Weights of a small image classifier: 26.6 epochs.
Rows from block 8 of a small image classifier, named by matrix and row number. Rows with one number belong to one neuron. Each number is 128 + 24 x the weight over its row's rms, rounded and kept within 0 to 255. All counts start at 0. After the name is the row's rms in percent of the matrix's.
After each neuron's rows are labels from the 100 images, of 14976, where the neuron reaches its largest size: "patch colour" is the nearest of a few named colours to the mean colour under the peak. Only what is clearly more common there than usual is listed. The data: Sentinel-2 satellite tiles (TerraMesh).
# gate: MLP gate (model.blocks.8.mlp.gate.weight, 416x160), inputs 0-159
# fc1: MLP up (model.blocks.8.mlp.fc1.weight, 416x160), inputs 0-159
# fc2: MLP down (model.blocks.8.mlp.fc2.weight, 160x416, transposed), outputs 0-159

gate.110 105 [188 123 105 100 158 140  70 144 100 130 110  99 145 163  90 128 145 114 132 119 121 121 106 150 123 140 122 173 143 151 142 106 131 121 114  97 153 139  82 127  90 118 115 139 104 148 110 166 154 176 115 147 166 102 134 135 100 150 126 126 149 120 109 168 129 148 119 118 177 150  89 110 133 126 149 115  90 151 135 119 135 122 179 119 153 109 136  99 120  99 117  85  98 114 113 105  98 105  91  95 178 147 103 123 115 117 127 123 135  89 108 131 113 154 169 138 138 121 139  97 126 148 145 166  87 136 133 171 101 100 123 136 131 142 136 153 115 129 155  92  72 119 135 135 146 102 150 146 137 158 127 148  99 146  83 103 118  93 114 158]
fc1.110 052 [119 123 142 142 159 120 160 142 163 145  95 134 111 103 105 110 142  94 184 120 145 145 137 103  90 135 157  82 144 112 138 103 137 105 101 140 138 151 133  81 170 154 157 144 145 146  86 106 151 171 140 148 170 165 110 115 130 140 141 102 104 103 144 131 149 126 105 114 102 101 143 142 123 135 116 152 165 139 151 158 136  86 142 113 121 120 157 141 156 141  96 140 148 121 117 126 154 151 103 114 107 132 165 150 114 128 143 186 107  96 117 167 162 128 149 114 129 134 146 118 120 105 150 108 154  84 118 167 138 128 135 138 113  64 178 115 137 128 106 137 145 116 140 130  95 182 104 135 110 139 154  95 158 156 109  88 107 134 150 168]
fc2.110 053 [185 126 119 128 140 150  88  92 123 172 143 175 110 137 119 111 103 172 120  92 133 118 104 138 155 122  69 122 124 126 112 156 133  94  98 117 133 165 150 146 124 124 141 122 130 163  91 126 110 123 139 159  91 148 146  86 143 113 121 132 166 116 131 134 132 153 144 136 137 109 123  88  90 116 162 174 139 125 124 200 152  93 120 134 135 149 118 132 142 117 124 186 114 111 119 129 164  82 115 130 125 145  65 128 127 130  87 120 141 161 144 138 117 131 112 135 119 113 113 108 109 126  87 161  92 116 154 129 113 142 123  97 108 108 115 120 133  83 153 144 113 124 116 116 132 124  62 166 130 160 136 110 116 169 117 130 153 101 151 105]
patch colour: brown

gate.122 087 [165 154 121  98 132 136  90 128 121 115 128 113 127 141 118 111 163 124 141 126 135 113 124 123 102 139  89 117 162 153 161 131 113 127 121  93 137 113 112 176 124 149 103 104 119 197 131 147 133 154 113 188 138 127 161 103 122 133 135 169 100  87  98 170 126 151 108 161 143 144  65 132 119 116 147 102 116 142 145 128 157 136 136 117 145 116 159 104 108 101 113 140 122 124  95  96 131 112 125 109 157 137 130 142 132 103 130 137 118 126 101 142 120 125 148 103 173 139 130 102 135 112 139 163  96 144 105 170  85  97 140 163 126 103  97 150 103 120 134 119 113 123 141 161 160 142 172 171  93 144 182 122 107 171  74 120 153  84 141 165]
fc1.122 063 [ 85 153 119 118  86 159 163 132 142 140 113  99  97 108 135 138 161 116 118  96 149 140 138 116 181 128 126 107 153 144 111 135 119 135 121 148 117 138 164 105 136 150 113 101 167 143 133 131 145 157 132 151 145 159 131  80 144  98 143 141 138  85 129 199 125 106 159 141  89 147 132 112 159 169 110 155 162 103 112  97  97 133 125 125 102 126 149 122 114 171 136  96 141  43 131 126 137 143  81 152 102 118 163 157 116 103 135 125 107 141  93  80 137 120 148 121 147 116 105  99 118  93 120 135 178 109 119 150 131 113 147 115 104 170 121  86 112 160 127 120 151 111 137 102  98 165 141 146 105 101 159 146 118 133 146 138 139 131 129 128]
fc2.122 061 [128 119 173 130 141 155 112 132 106 165 107 139 134  93 110 134 204 131  97 118 150 121 161 143  99 109 149 116 124 160 174 157 117 127 127 130 119 165 157  91 131 123 115 114  99 118 130 110 155 100 149 114 127 111  96  70  69 155 178 140 121  61 139 126 153 153  95  89 164 135 134 120 126 138 154 125 151 166 104 157  85 148 133  82 129 163 143 119 132  94 103 119 135 118 148 150 144  97 131 108 137 145  97 142 102 147 111 146 143 152 100 125 131 117 143 134 122  97 156 129 144 129 121 140  82  94 129 100 118 149 114 151 179 120 119 128 133 157 115 124  93 148 122 129 115 144 122  68 109 129 123 126  96 137  95 122 142 134 127  89]
patch colour: grey

gate.64 112 [161 139 128 116 170 111  81 144 107 136 131 150 150 167  96 135 126 165 160 154 122 124 122 109  88 148 145 117 108 154 160  87  92 121  92 125 106  84 118 122 138 100 137 155 135 165 147 126 132 144 163 155 147 103 112 132 137 150 118 134 106 135 145 183 137 141 150 135 159 147 123 138 106 118 146 132 135 160 152 149 180 103 159 124 122 123 114 141 170  72 138 115 139 124 116 145 129 108 131 104 130  96 155 163 129 167 123 135 110 137  93 174 155 162 127 130 113 154 167  93 105 119 167 122 145 121 152 147 118 137 131 143 136 134 105 138 131 107 101 151 112 129 137 141 187 129 125 192 121 162 137  91 122 141 116  51 115 126 169 127]
fc1.64 126 [108  98 122 137 104 137 149 102 158 112 131 110 110  93 137 116 112  89 109 101 159 126 122 145 159 100  87 152 160 115  88 164 182 130 156 127 152 154 124 130  94 166 128 106 120  81 105 148 132 126 103 104 120 121 136 135 118  98 127 102 158 139 115  97 118 148  95 127 104 113 126 120 157 157 107 127 113  91  92  99  85 147 106 135 132 136 145 106  92 177 127 123 121 127 142 106 124 120 121 146 144 152 112  93 133  95 131 109 153 111 121 100 116  97 134 111 130  85  84 163 155 139  84 143  98 141 120 103 131 127 112 107  96 148 133 142 134 140 151 112 136 151 125 129  76 126 117  64 134  96 129 176 128 126 128 204 141 114  78 150]
fc2.64 061 [153 141  80 128 101 127 120 147 119 119 147 110 101 159 133 108 113 130 140 139 160 108 157 125 130 139 149 104 108 134 134 153  93 124 111 132  96 136 119 153 113 153 131  84 139 103 162 130 118  98 145  94 122 109 128 168 104 137 147 129 147 139  87 228  88 128 141 153 152 102 105 128 118 124 175 123 151 128 129 159  97 165 115 143 114 134 144 139 116 160 150 101 118 138 151 124 184 113 105 135 115 142  83  72 135 120 157 134 159 109 107 115 118  80 128 106 156 121 108 117 157 124 174 144 125 126 135 111  92 123 157 129 145 127 122 137 165  86 109 125 167 140 146 137 104 129 146 116 133 140 120  77 103 146 130  93  74 112 171 108]
patch colour: brown

gate.249 081 [153  88 102 109 122 128 107  99 129 117  68 173 114 122  85 142 109 144 158 143 117 141 110 156 103  92 164 143 175 118 118 138 147  88 116  84  95 125 131 148  93 172 138  98 124  90 153 139 161 114 123 183 131 150 167 139 165 126 108 139 135  85 150 131 116  97 107 153 164 120 123 138 169 160 111 108 137 111 121  87  87 139 113 127 113  85 152 116 144 135 130 138 182 122  96 102 100 115 124 150 174 106 115 111 149  85 137 124 111 144 104 152  85 125 117 137 140 123 130 127 105 132 126 133 109 117 171 150 141 132 118 113 128 120 131 123 150 115 141 107 138 139 113 145  92 129 168  94 121  96 136 131  92 109  99 140 117 129 116 191]
fc1.249 109 [ 97 115 147 140 114 110 160 106 162 103  96 144 109  89 123 136 100  93 125  94 151 140 127 124  79  89 120 118 151 111 103 155 115  98 152 141 112 137 154 120 107 154 143  69 156  97 118 151 136 101 124 156 114 172 136 102 185  87 107 148 124 119 127 114 123 102 111 123 125 121 127 123 147 160 119 127 150  91 108 109 105 144 101  72 122 115 154 129 108 136 126 151 163 104 115 116 113 119 103 158 125 112 138 119 173  83 141 114  91 162 145 140 103  97 114 128 149 113 104 120 115 122  93 118 119 123 136 124 170 136 103 120 120 128 117 120 143 127 129 108 153 148 120 155  79 166 151  78  93  66  92 153 130 102 136 183 143 145 100 145]
fc2.249 061 [121 127  87 111 123 137 164 156 163 111 167 155 155 143 144 144 134 125 113 131 138 125 158 139 121 122 121 128  96 125 141 127  95 129 165 110 106 156 105 118 109 138  93 149 125 113 127 160 150 107 104 126 151 173 103 202 121 118 180  96 145 213 109  77  77 109 140 111 145 147 138 124 101 122  65 117 139 130 130  99  93 139 133 130 132 121 139 142 149 161 163 172 141 148 122 122  90 131 103  69 134 156  92 142  99 148 152 127 136 116 129 162 155 151 123 180 132 122 127 113 111 129 126 113 148 138 138 152 112 116 104 124 142 140 127 120 142 103 129 155 131 154 183 114 156 128 170 102  93 131 149 124 133 149 112 138 129 148 146 142]
patch colour: black

gate.363 160 [110 108 118 107 117 128  98 123 106 100 122 129  93 143  91 162  97 142 111 157 141 142 111 135 106  82  99 132 171 145 124 152 139  87 131 113 103 103 129 123  94 151  93 143 118 106 138 154 133  98 118 169 150 128 152 122 157 135 108 158 131  89 157 195 148 106 104 153 148 148 148 120 122 160  93 136 134 119 124  85 116 153 113  81 134  95 147  74 158 112 166 133 155 104 106  77 104 109 111 139 155 118 106 160 139 122 125 105 119 138  67 154 134 114 103  89 158 110 108  95 100 130 126 137 135 111 136 141 140 100 113 113 120 128 110 126 108 106 157 118 102 126 134 103  93 123 188 116 105  93 151 137 119 135  67 121 122 108 115 133]
fc1.363 192 [155 147 138 144 143 128 145 141 149 159 128 132 160 119 155  93 162 115 149  95 105 121 145 115 146 178 151 127  89 118 133 102 118 176 114 141 147 157 127 141 144 105 165 109 130 152 116 101 131 161 133  94 110 120 109 142 105 124 139  93 125 165 102  72 108 148 153 111 116 108 104 136 131  97 163 119 117 148 129 167 142  95 154 173 143 157 114 189  97 134  88 114  93 145 153 180 147 135 128 120 107 141 152 114 119 126 138 153 137 111 184  98 123 145 158 169  90 148 155 149 158 130 136 118 114 150 119 129 108 157 153 137 128 128 153 139 139 154 101 135 155 127 121 162 159 132  77 154 157 167 101 100 131 129 193 125 132 151 132 129]
fc2.363 064 [ 76 140 134 103 119 142 131 183 132 115 146 152 169 110 179  97 150 134 144 143 131 119 167 152 139 117 131 124 123 142  90 156 114 132 103 118 115 105 209 123 134 127 103 115 114 154 159 146 106 130 164 139 154 133 138 123 159 136 166  96 141 144 126 100 132 131  86 128  97  98 136 119 117 100 145 144 146  99 142 118  90 170 137 176 157 158 139  97 100 122 138 142 131 115 128  85  93 148 111 152 157 133 185 151 127 124 158 146 148 146 136 104 158 144 121 119 156 111 109 135 106 116 136 124 139 107 128 151 106 118 107 165 168 125 131  74 126 120 167 109  92 158 155 145 139 114 147 164 114 132 143 140 147 135  97 100 175 145 178 130]
patch colour: pink

gate.182 053 [128 176 121 137 167 114 108 132 100 143 118 141 143 131 129 137 135 116 105 110 103 106 131 154 103 146 127 137 126 127 180 141 106 140 113 100 115 134 115 179 131 152 133 113 100 141  99 121 140 136 144 141 152  94 119 111 100 126 158 166  93 143  94 110 132 159 119 179 142 128  85 131 125  90 131  52 138 120 156 140 159 137 147 112 146 116 104  99 123  90 133 155 144 165 117  97 121 127 129 117 153 115 139 117 187 116 137 119 116 157 124 128  75 144 159 120 138 140 108 167  91 166 138 149 117 136 132 112  94 103 144 204 144 100  80 164 138 134 136 107 126 123  79 167 146  94 142 141 136  91 138 127  88 159 100 126 157 120 138 126]
fc1.182 052 [142 133 190  76 108 160 111 131 151 111 132 120 112 116 138 132 134 150 144 101 167 146 125 114 108 145 154 100 140 136 119 121 138 119  97 145 136 142 153 125 186 142  93 111 144 125 189 131 126 119  96 164 135 179 138 132 151 133 113 178  97  90 143 109 126 109 114 121 118 112 119 143 104 153 124 125 134 110 133 149 165 117 127  85 118 115 125 141 138 181 112  81 142 105  98 151 179 158  90 132  94 167  99 117 115 152 148 135 107 121 154 103 172 125 121  96 168 136 122 150 160  73 119 139 135 107  92 151 152 143 136 157 141 145 126 133 128 153 116 128 149 195 134  93 119 154 144 108  98 142 160  95 130 151 123 140 116 137 144 145]
fc2.182 055 [154 126 124  85 133 136  98 145 145 118  97 141 129 142 101 117  84 154 100 119 101 133  78 147 177  99 153 119 113 103 101 148 113 127 158 153 141 124  79  85 143  84 127 163 121 135 184 131 124 159 151  81 140 124 134 110 132  96  78 124 105 136 122 168 108 126 157 129 157 127 134 138 164 136 133 117 101 139 118 101 163 125 135 135 123 119 122  97 123 122 153 173 114 134 132 124 144 135 181 122 125 118 109 112 146 145  93 108 154 123 134 125 129 128 145 110 141  96 109 112 150 124 126 149 106 144 155 124 176 131 139 137 111 123 116 146  66 150 122  97  73 183 174 145 109 107 131 140 122  92  91 139 198 125 119 123 163 137 105 120]
patch colour: grey

gate.227 131 [172 135 125 142 127 115 132 146 141 122 139 107 132  92 132 156 170  83 107  99 135 133 114  90 182 115 109 153 146 148 125 121 149 146 104 134 132 123 131 128 156 131 130 113 111 135 111 157 124 167 133 130 121 118 145 123 174 114 176  97 142 132  70 132 131 122 164 101 107 145 131 123 133 131 144 141 122 115 102 147  97 136 139 140 171 140 135 121  93 160 113 110 119 115  88 125 147 137  98 136 132 113 109 132 102 108 131 127 138 107   6  97 134 122 137 125 131 134 130 145 163 106 154 139 142 102 127 151 101 119 143  81 123 168 149  70 136 130 134 137  96 132 131 104 152 110  73 147 166 137 124 156 136 135 109 138 105  58 111 128]
fc1.227 148 [140 169 151 135 136  92 142 170 113 117 125 154 153 141 137 153 154  97 109 131 134 161 168 119 123 137 126 102  98 120 132 113 103 120 150 181 139 111 149  88 132  72 121 179 120 103 136 127 114 107 163 141 149 160 105  85 136 149 166 115 100 145  74 122 130 114 148 111 126 167 159 108 138 136 168 122 157 112 115 146 138 140 110 133 137 172 112 146 132 122 117 116 125 128  89 143 155 117 117 105  69 152 145 143 116 156 111 112  96 176 131  79 147 102 125 121 113 155 117 105 104  79 114 139 171  78 124  84 149 147  95 129 130 127 124 111 128 131 117 118 107  91 142 130 106 115 102 116  87 131  84 111 149 113 147  95 100 152 150 107]
fc2.227 225 [103 110 118 124 154 118 109 170  86 143 137 115 130 124 103  84 147 164 131 122 143 146  87 160 129 127 140 138 153 121  73 160 157 170 136 124 143 130 129 131 123 134 143 164  70 102 131 115  83 134 139 130 136  96 128 158 106 143 120 100 164 125 140 145 141 127 129  74 123 128 138 189 111  93 108 153 124 160 107  69 118 103  95 139 145 119 121 175 136 160  85  99 110 133 121  84 133 107 146 141 113 133 144 145 141 147 127 151 169 133 140 168  97 114 135 154 112 140 146 167 133 132 141 148 122 134 163 121 139 140  99 105 160 167 132 139 140 110 110 142 168 133 172  90 145 101 159 136 117 143 145 136 134 101 190 150 112  94 110 123]
patch colour: grey

gate.258 098 [198 140 155 121 168 173  94 145 120 121 135 154 169 156 129 117 153 126 158 143 136 117 138 152 115 158 116 120 149 147 161 111 131 106  91  95 126 127 136 131 120 127 100 130 123 135 127 176 118 142  93 162 144 144 145 149 140 153 125 133 122 120 102 147 125 147 107 114 165 157  63 142 157 129 140 130 121 132 121 149 160 135 134 137 165 146 137  83 161 118  98  93 102 124  97  79 112 111 140 113 146 155 134 146 118 120 131 139 113 139  70 146 112 121 126 104 165 147 146 131 117 174 128 169 100 147 152 153 132 117  83  94 123 125  91 129 119 111 124 111  96 121 134 139 167 123 138 161 102 112 139 130 134 131  65  81  95  79 143 169]
fc1.258 093 [158 130 163  96 161 132 118 145 138 105 140 126 138 110 120  83 148 127 124 160 160 116 162 146  83 134 119  85 135 133 152 126 131  90 107 143 138  84 147 178 143 124 113 141 127 155 128 146  99 118 115 142 139 172 136 135 118 135 142 140 130 121 126 114 128 149 128 116 168 139  94 142 118  90 157 122 147 171 127 177 160 127 124 125 184 130 139 119 150 138 104 134  82 159 106 135 133 139 148 104  97 168 121 157 117 135 119 157 114 147  91 167 101 102 126  98 154 160 149 105 133 124 150 157  90 159 101 132 150 116  88 119 110 130 106 152 108 125 101 133 106 141 174 132 171 130  92 135  86 174 158  92 144 146 113  64  96 126 148 154]
fc2.258 109 [108 146  71 123 103 125 119 112 137 155  94 122 154 116  90  77 120 109 144  73 111 151 152 144 107 126 152 177 146 148 117 105 143 130 139 124 115 126 115 101 149 123 141 123 176 121 116 139 125 132 119 149  96 118 132 178 129 121 120 138 116 124  89  75  76  94 145 119 118 140  89 134  70 160  97 117 103 115  95  87 165 119 145 163 109 171 136 109 160 177 103  62 114 116 110 130 177 125 116 162 128 122 156 136 110 113 105 106 104 114 113 117 121 154 133 111 133 105 116 142 150 131 123 127 144 151  61  91 152 126 138 115 119 130 138 150 131 112 146  97 129 113 106 141 109 152 147 116 127 115 139 108 132  93 148 123 135 113 120 175]
patch colour: grey

gate.10 096 [149 125 127 101 146 114  80 101 101  89 109 112 116 155 115 125 137 124 119 129 135 101 114 111 113 107  79 165 154 141 122 134 133 108 125 111 112 124  94 141 111 143  74  95  93 142 114 161 144 145 106 138 164  88 143 115 145 130 129 152 145 125 119 182 124 140 113 168 141 124  96 129 144 142 113 104 107 138 154 118 124 115 173 129 157 121 156  74 121  95 150 125  97 135 148 101  91  76 121 115 171 128 131 125 135  95 119 153 138  93  79 149 138 121 138 112 153 116 102  96 124 176 131 149  99 111 128 151 104 114 129 165 131 136 118 166 137 145 143 119  69 132 113 134 148 121 174 189 132 127 106 143 119 173  68 140 149 131  97 139]
fc1.10 063 [123 112 131 153  77 162 118 159 126 143 127 135 148 122 143 141 149  81 135 113 123 141 147 127 169 174 133 117 118 165 131 114 119 157 124  98 121 148 142  86 109 118 137 134 146 106 129 130 158 133 160 144 139 137 133 143 108 125 134 135 118 173  92 112 147 178 135 109 137 144 101 111  97 147 153 148 110 111 134 111 151 144 106  82 122 132 137 147 130 146 143  83 124  63 145 110 120 196  98 138 160 134 132 111 119 122 101 104 133 140 166 110 142 154 150 130 159  94 157 161 139  97 106 134 119 137 154 201 103 118 146  87 140 136 115  83 102 119 118 114 145 133 119 127 127 142 124 147 183  82 135 143  93 111 148 144 125  56 106 102]
fc2.10 061 [142 115 108 140 129  88 164 123 133 104 118 111 117 146 112 103  97 131 122 148 155 142 174 121 154  74 109 105 119 123 149 128 133 177 152 176 141  78 151 126 114 157 100  74 134 127  87 109 112 155 103 129 154 147  51 138  92 123 148 118 127 157 152 126 150 154  94 124 159 141  99 148 146 182 115 129 134 113 135 112 120 102 127 171 135 134 105 162 108 151 111 128 112 103 131 137 142 132 144  43 137 118 134  92 100 111 141 133 162 113  94 145 147 150 154 148 112 124 142 127 139 113 145 130 131 129 112 113 143 119 152 115 117 169 159 125 135 126 125 100 128  89  92 124  88 144  72 105 146 120 135 121 143 145 144 122 108  96 143 166]
patch colour: pink

gate.61 109 [167 119  90 120 124 164 104 146 116 108  95 167 119 141  72 152 102 143 139 144 132 125 113 142 129 135 132 137 172 137 143 108 139  68 102  82 154 109 105 125 109 144 161 153 143 147 146 128 171 136 129 166 138 140 163 130 177 138 116 140 155 107 108 147 141 117 122 135 134 128 128 113 149 139 114 157 110 121 121 111 124 149 118 113 116  92 123  68 151 128 127 142 162 130 134  75  98 127  79 158 156 120 145 144 140 150 123 121  89 113  65 147 124 142 145 103 173 114 127 113 105 121 121 175  99 152 117 153 137  95 123 144  86 122 113 150  84 108 169 139 117 142 135 141 132 122 138 127 104 128 144 125  94 152  60  85  94 124 150 145]
fc1.61 099 [113 113 109 115  96 100 120 135 130 111  91 180  79 107 110 137  96 134 117 155 117 118 141 145 125  90 122 122 161 123 115 123 134  88 123 111 159 123 137 128 120 158 150 146 155 116 121  98 160  93 138 162 125 144 160  93 180 110 125 157 174  97 122 146 140 105 136 122 138 110 141 117 114 105 109 175 136 131 120 128 102 156  85 107 127 102 119  78 171 133 146 186 156 162 123  90 136 143 118 156 115 116 133 150 155 149 122 149 109 129  61 147 113 116 117  89 146 141 113 109  76 102 122 160 147 148 112 103 149 113 118 155  89 118 110 115 122  98 143 164 145 126 176 128 150 128 124 126  87 127 147 117  94 146  89 106  96 158 142 134]
fc2.61 061 [114 108 133 108 130 137 114 114 100 148 147 119 119 120 148 119 130 148 145  69 136 163  67 108 103 117 112 148  78 110 130 108 172 103  84 140 168 139  83 141 142 125 163 125  96 118  94 139  57 125 137 144 133 134 143  81 133 124 119 148 104 124 153 115 119 114 106  91 145 119 149 134 128 131 101 168 107 118 109  98 147 129 154 122 150 117 129 125 129 125 136 137 106 131 141 135 117  84 109  93 139 144  76  89 145 145 184 144  87 106 111 130 151 125 122 138 110  85 138 106 100 140 134 153 113 124 136 125 151 158 139 108 134 108 108 145 151 150 105 101 112 134  83 148 142 156 152  91 120 115 147  98 124 178 118 105  76  73  96 129]
patch colour: pink

gate.90 092 [153 124 134 121 133 172 146 115 145 127 108 118 138 141 104 104 146  98 172 117 133 121  76 115 156 151 167 143 190 139 148 139 138 123 133  90  95 147 114  86 139 118 131 118 153 190 153 165 116 164 132 127 147 123  97 151 133 113 113 133 119 139 129 173 138 140  91 141 132 156 130 127 156 162  94 162 125 103 129  89 134  98 182 132 114 159 151 137 140 140 105  90 156  64 153 118  97 163 105 133 143 142 153  88  99 144 114 107 128  96 109 155 148 145 128 123 152 104 133 129 141 122 135 151 108 166 123 178 142 116 116  96 138 126 111 139  83 132 136  92 140 134  97 117 134 154  96 146 113  84 126 137 137 152 112  98 115  90 143 171]
fc1.90 098 [ 98 110 158 130  92 143 152 121 150 115 106 108 125 117 111 138 136  77 155 134 142 160  77  83 131 140 111 133 175 123 157 145 123  97 145 109 122 137 131  90 118 124 117 101 154 160 137 146 146 115 130 146 117 182 115 114 155 115 122 134 128 140 142 166 142 133 101 101 131 142 142  98 123 157  87 173 153 127 117  71 153 106 156  87  99 150 161 137 116 124 124 103 164  53 133 121  86 164  87 157 125 100 148 113 121 136 119  87 114  94 144 151 158 127 120 143 140  81 125 101 159  95 131 129 120 123 108 181 138 134 142 111 119 120 121 118  96 137 134  90 160 156 113 103 121 162 123  98 120  71 105 149 128 123 129 133 124 113 124 155]
fc2.90 058 [146 106 169 141 141 138 122  79 161 147 124  92 138 121 156 132 127 119 121 144 116 159 100 149 146 160 151 139 116 122 130 125 119 130  92 109 124 131 154 114 153  79 169 145 103 156 178 129 115 106 127 138  98 127 149 106  92 143 121 125  82 133 135 152 166  90 134 106  90 124 158 134 133 152 121 146 161 158 169 130  83 173 107  95 143 144 144 118  74 150 146  94 128 128 121 136 146 116 116 152 150 110  95 135 138  99 157  90 110 116 105 138 115 115 139 120 137 113 119 112 214  94 151  95 124 147 103 142 133 107 130 122 144 139 141 119 125 133 160 161 112 132 148 134 173 124 112  85 118 113  71  95 147 145 125 166 119 165 104 100]
patch colour: black

gate.147 098 [125 121 131  85 119 156 109 131 136 106 101  96 104 132  76 114 139 105 126 101 127 116  77 143 136 144 120 154 165 152 163 136 120 153 114 104 139 117 110 131  60 122 138 117 124 149 171 157 146 164 128 147 138 142 141 114 106 136  96 164 109 148 123 170 130 134 110 131 136 153  82 128 143 144 106 143 116 113 158  86 148 100 177 111 115 125 111 125 126 108 133  44 142  66 152 131 112 139  84 142 162 101 126 143 150 120 145 117 142  80 116 133 147 155 152 118 130 109 118 114 138 105 137 135 119 167 130 173 121  93 140  99 114 131 120 158  53 149 149  92 134 125 129 113 133 152 132 166 136 136 151 119 121 151 118 119 127  87 103 144]
fc1.147 134 [ 89 125 127 117 119 151 162  96 166 119 140 109 103  89 123 115  99  89 110  83 123 124 102 140 130 115 143 155 169 145 145 177 137 147 146 114 131 128 117 113  82 158 176  78 151  86 144 133 133 152 136 109  94 132 137 135  76  90 107 138 105 164 114 124 137 123 125 132  98 138 119 129 157 131  96 147 120  81 110  91 119 136 125 132  72 140 140 121 113 157 118 112 165  98 151 119  99 152 107 170 163 121 156 117 132  89 132 127 150 105 131 126 132 155 163  96 143  84 100 154 143 120  78 120 124 156 121 127 154 105 158 116 126 129 110 156  90 156 154 120 166 122 116 131 107 145 117 103 158 115 138 157 131 115 123 169 148  95  82 117]
fc2.147 056 [116 132 153 142 130 164 163 125 125 125 129 120 148 104 144 127 131 135  79 122 153 106 159 124 105 129 158 133 125 150 117 151  71 113 132 103 116 106 160  99 159 158 116 124 178 125 140 168 150 117 140 140 141  89  93  88 164 165 184 133 185  75 147 129 117 158 140 126 145 101 123  76 121 106  85 127 105 128 152 130 138 125 159  98 144 151 112 133 151 112 146  85  93 134 168 151 142 102 131 123 145 141 135 101 131 127 143 138 128 155 117 117 106 139 107 105 152 133 141 149 156 109 120 121 115 155  87 181 135 115 131 144 149 154 108 119 133 118 135 101 172 122 111 108 122 115 155 132 144  77 152 112 120 130 124 185 115  58 142 124]
patch colour: black

gate.385 149 [133 130 115 101 129 211 101 132 140 142 110 102 139 138 132 128 161 121 129 120 126 113 117 164 154 178  99 137 143 128 119 153 167 156 102  98 160 140 129 112 105 168 136 130  95 109 147 108 157 161 143 141 105 119 179 134 124 119 130 130 156 138  98 132 139 157  84 143  93  85  77 138 129 121  81 161  94 137 148 113 146 106 134 143  99 140 129 138 125 151 114 122 172 149 142 130 133  97  82 192 159 109 121 111 153 116 113 174 157 101 148 136 131 154 146  96 142 126 105 139 145 163 122 184 108 143  97 137 118 103 121 113 137 155 110 131 109 135 106 140 157 172 152 124 172 152 120 147 160 130 160 140  97 134 141 149 118 107 112 132]
fc1.385 172 [101 145 107 111 111  91 108 141 123 105 125 116 110 112 131 160 136 131  94  99 127 120 146 118 163 120 101 100 107 139 142  93 168 128  87 159 121 113 157 163 102 134 138 108  87  95 133  85 172  98 168 152 144 159 207  94 116 120 142 150 147 116  96 135 140 147 141 172 152 128 121 117 112 126 154 122 164 110 146 162 109 146 111 121 164 118 140 140  94 125 156 137 141 166 104 157 151 141  86 125  88  94 143 140 174 106 136 105 105 170 139  66 139 121 138 133 150 156 133 105 122 113 140 142 152  94 141 122 119 101 142 142 105 100 110 103 124 118 119 104 134 110 155 104 126 106 129 141 118 137 144 118  91 130 159 134  80 177 112 103]
fc2.385 290 [178 135  94  91 148 155 116 140 110 127 150 142 155 140 139  93 123 133 121 106 120 174 141 162 125 144 148 152 120 152 129 157 152 107 144 136 183 114 146  98 142  94 132 178 117 125 135 144 113 146  72 126 140 130 110 144 113 162 134 137 119 132  85 103  95  91 134 127 160 170  85 134 151 123 144 122  70 111 118 119 131 147 102 126 101  92 116 115 122 156 103 126 101 159 121  92 137 113 108 111 173 144 131 107  87 128  75 155 145 129 118 135  94 159 139  99 129 121 127 122 143 125 152 143  75 176 106 108 130  93 107 134 146 143 153 158  99 140 181 139 130 131  89 164 116 112 163 114 130 170 118 141 122 112 108 113 157 111 131  92]
patch colour: black

gate.273 100 [168  97  84 118 143 151  53 135 109 125 121 116 148 150  84 127 140 121 139 132 121 118 110 109 173 156  98 176 135 180 122 109 143 131 104  87 133 139 101 109  90 132 147 126  88 144 148 174 156 163  98 145 172 100 104 120 153 150 135 115 149 142 102 160 124 144 129 146 169 150 117 125 127 133 130 125  81 126 121 127 108 122 141 124 135 102 132  78 130  87 129  96 112 102 139 104 103  82 108 111 169 130 121 136 140 136 134 130 137  99  63 143 141 156 139 118 131 116 125  85 134 147 143 156 109 141 141 144  88 114 131 100 115 148 130 142 114 117 152 136  78 134 102 152 168 123 145 159 143 142 132 137  90 154  86 106 132  91 109 125]
fc1.273 052 [ 82 138 167 109  96 103  91 125 121  90 114 131 105 110 112 118 125 161 108 155 143 154 110 139 108  70 138 128 140 105 131 133  92 133 141 144 128  98 101 138 139  91  93 174 123 145 141 131 100 129 149  99 148 119 152  96  93 135 101 146  84  65 175 120 130 111 125 127 151 105 137 125 145  90 152 156 136 107 139 140 109 144 137 120 141  79 110 121 146 139 186 140 152 163 111 121 163  70 145 137 148 143 103 179 151 130 128 124 105 130 139 135 149 113 154  94 156  99 144 138 124 110 124 110 159 116 116  90 117 125 123 168 161 150 129 138 127 133 127 120 117  63 144  78 124 117 154 124  83 149 129 111 168 153 123 132 153 137 128 147]
fc2.273 042 [114 132  85 154 153 115 122 122  99 125 156 140  87 150 125  92 106 138 139  92 114 119 149 150 128  96 155  95 112 107 101 133 135 133 111 137 110 101 150 155 112 128  93 139 163 134 158 118 175 128 127 150 151 142 128 124 113 142  92 127 154 157 130 165 140 110 106 187  97 149 128 149 154 126 130 113 103 151  47 123 111 122 117 164 143  58 128 135 164 140 130 134 141 163 128 114 110 151 131 164 129 144 130 133 103 116 126 134 139 147 117 132  72 116  56 142 108 137 134 125 131 127 141 135 131 127  87  67 120  58 168 100 123 143 139  93 129 102 134 109 123 105 143 144  84  96 137 146 106 131 150 132 136 134 161 134 131 146 140 146]
patch colour: grey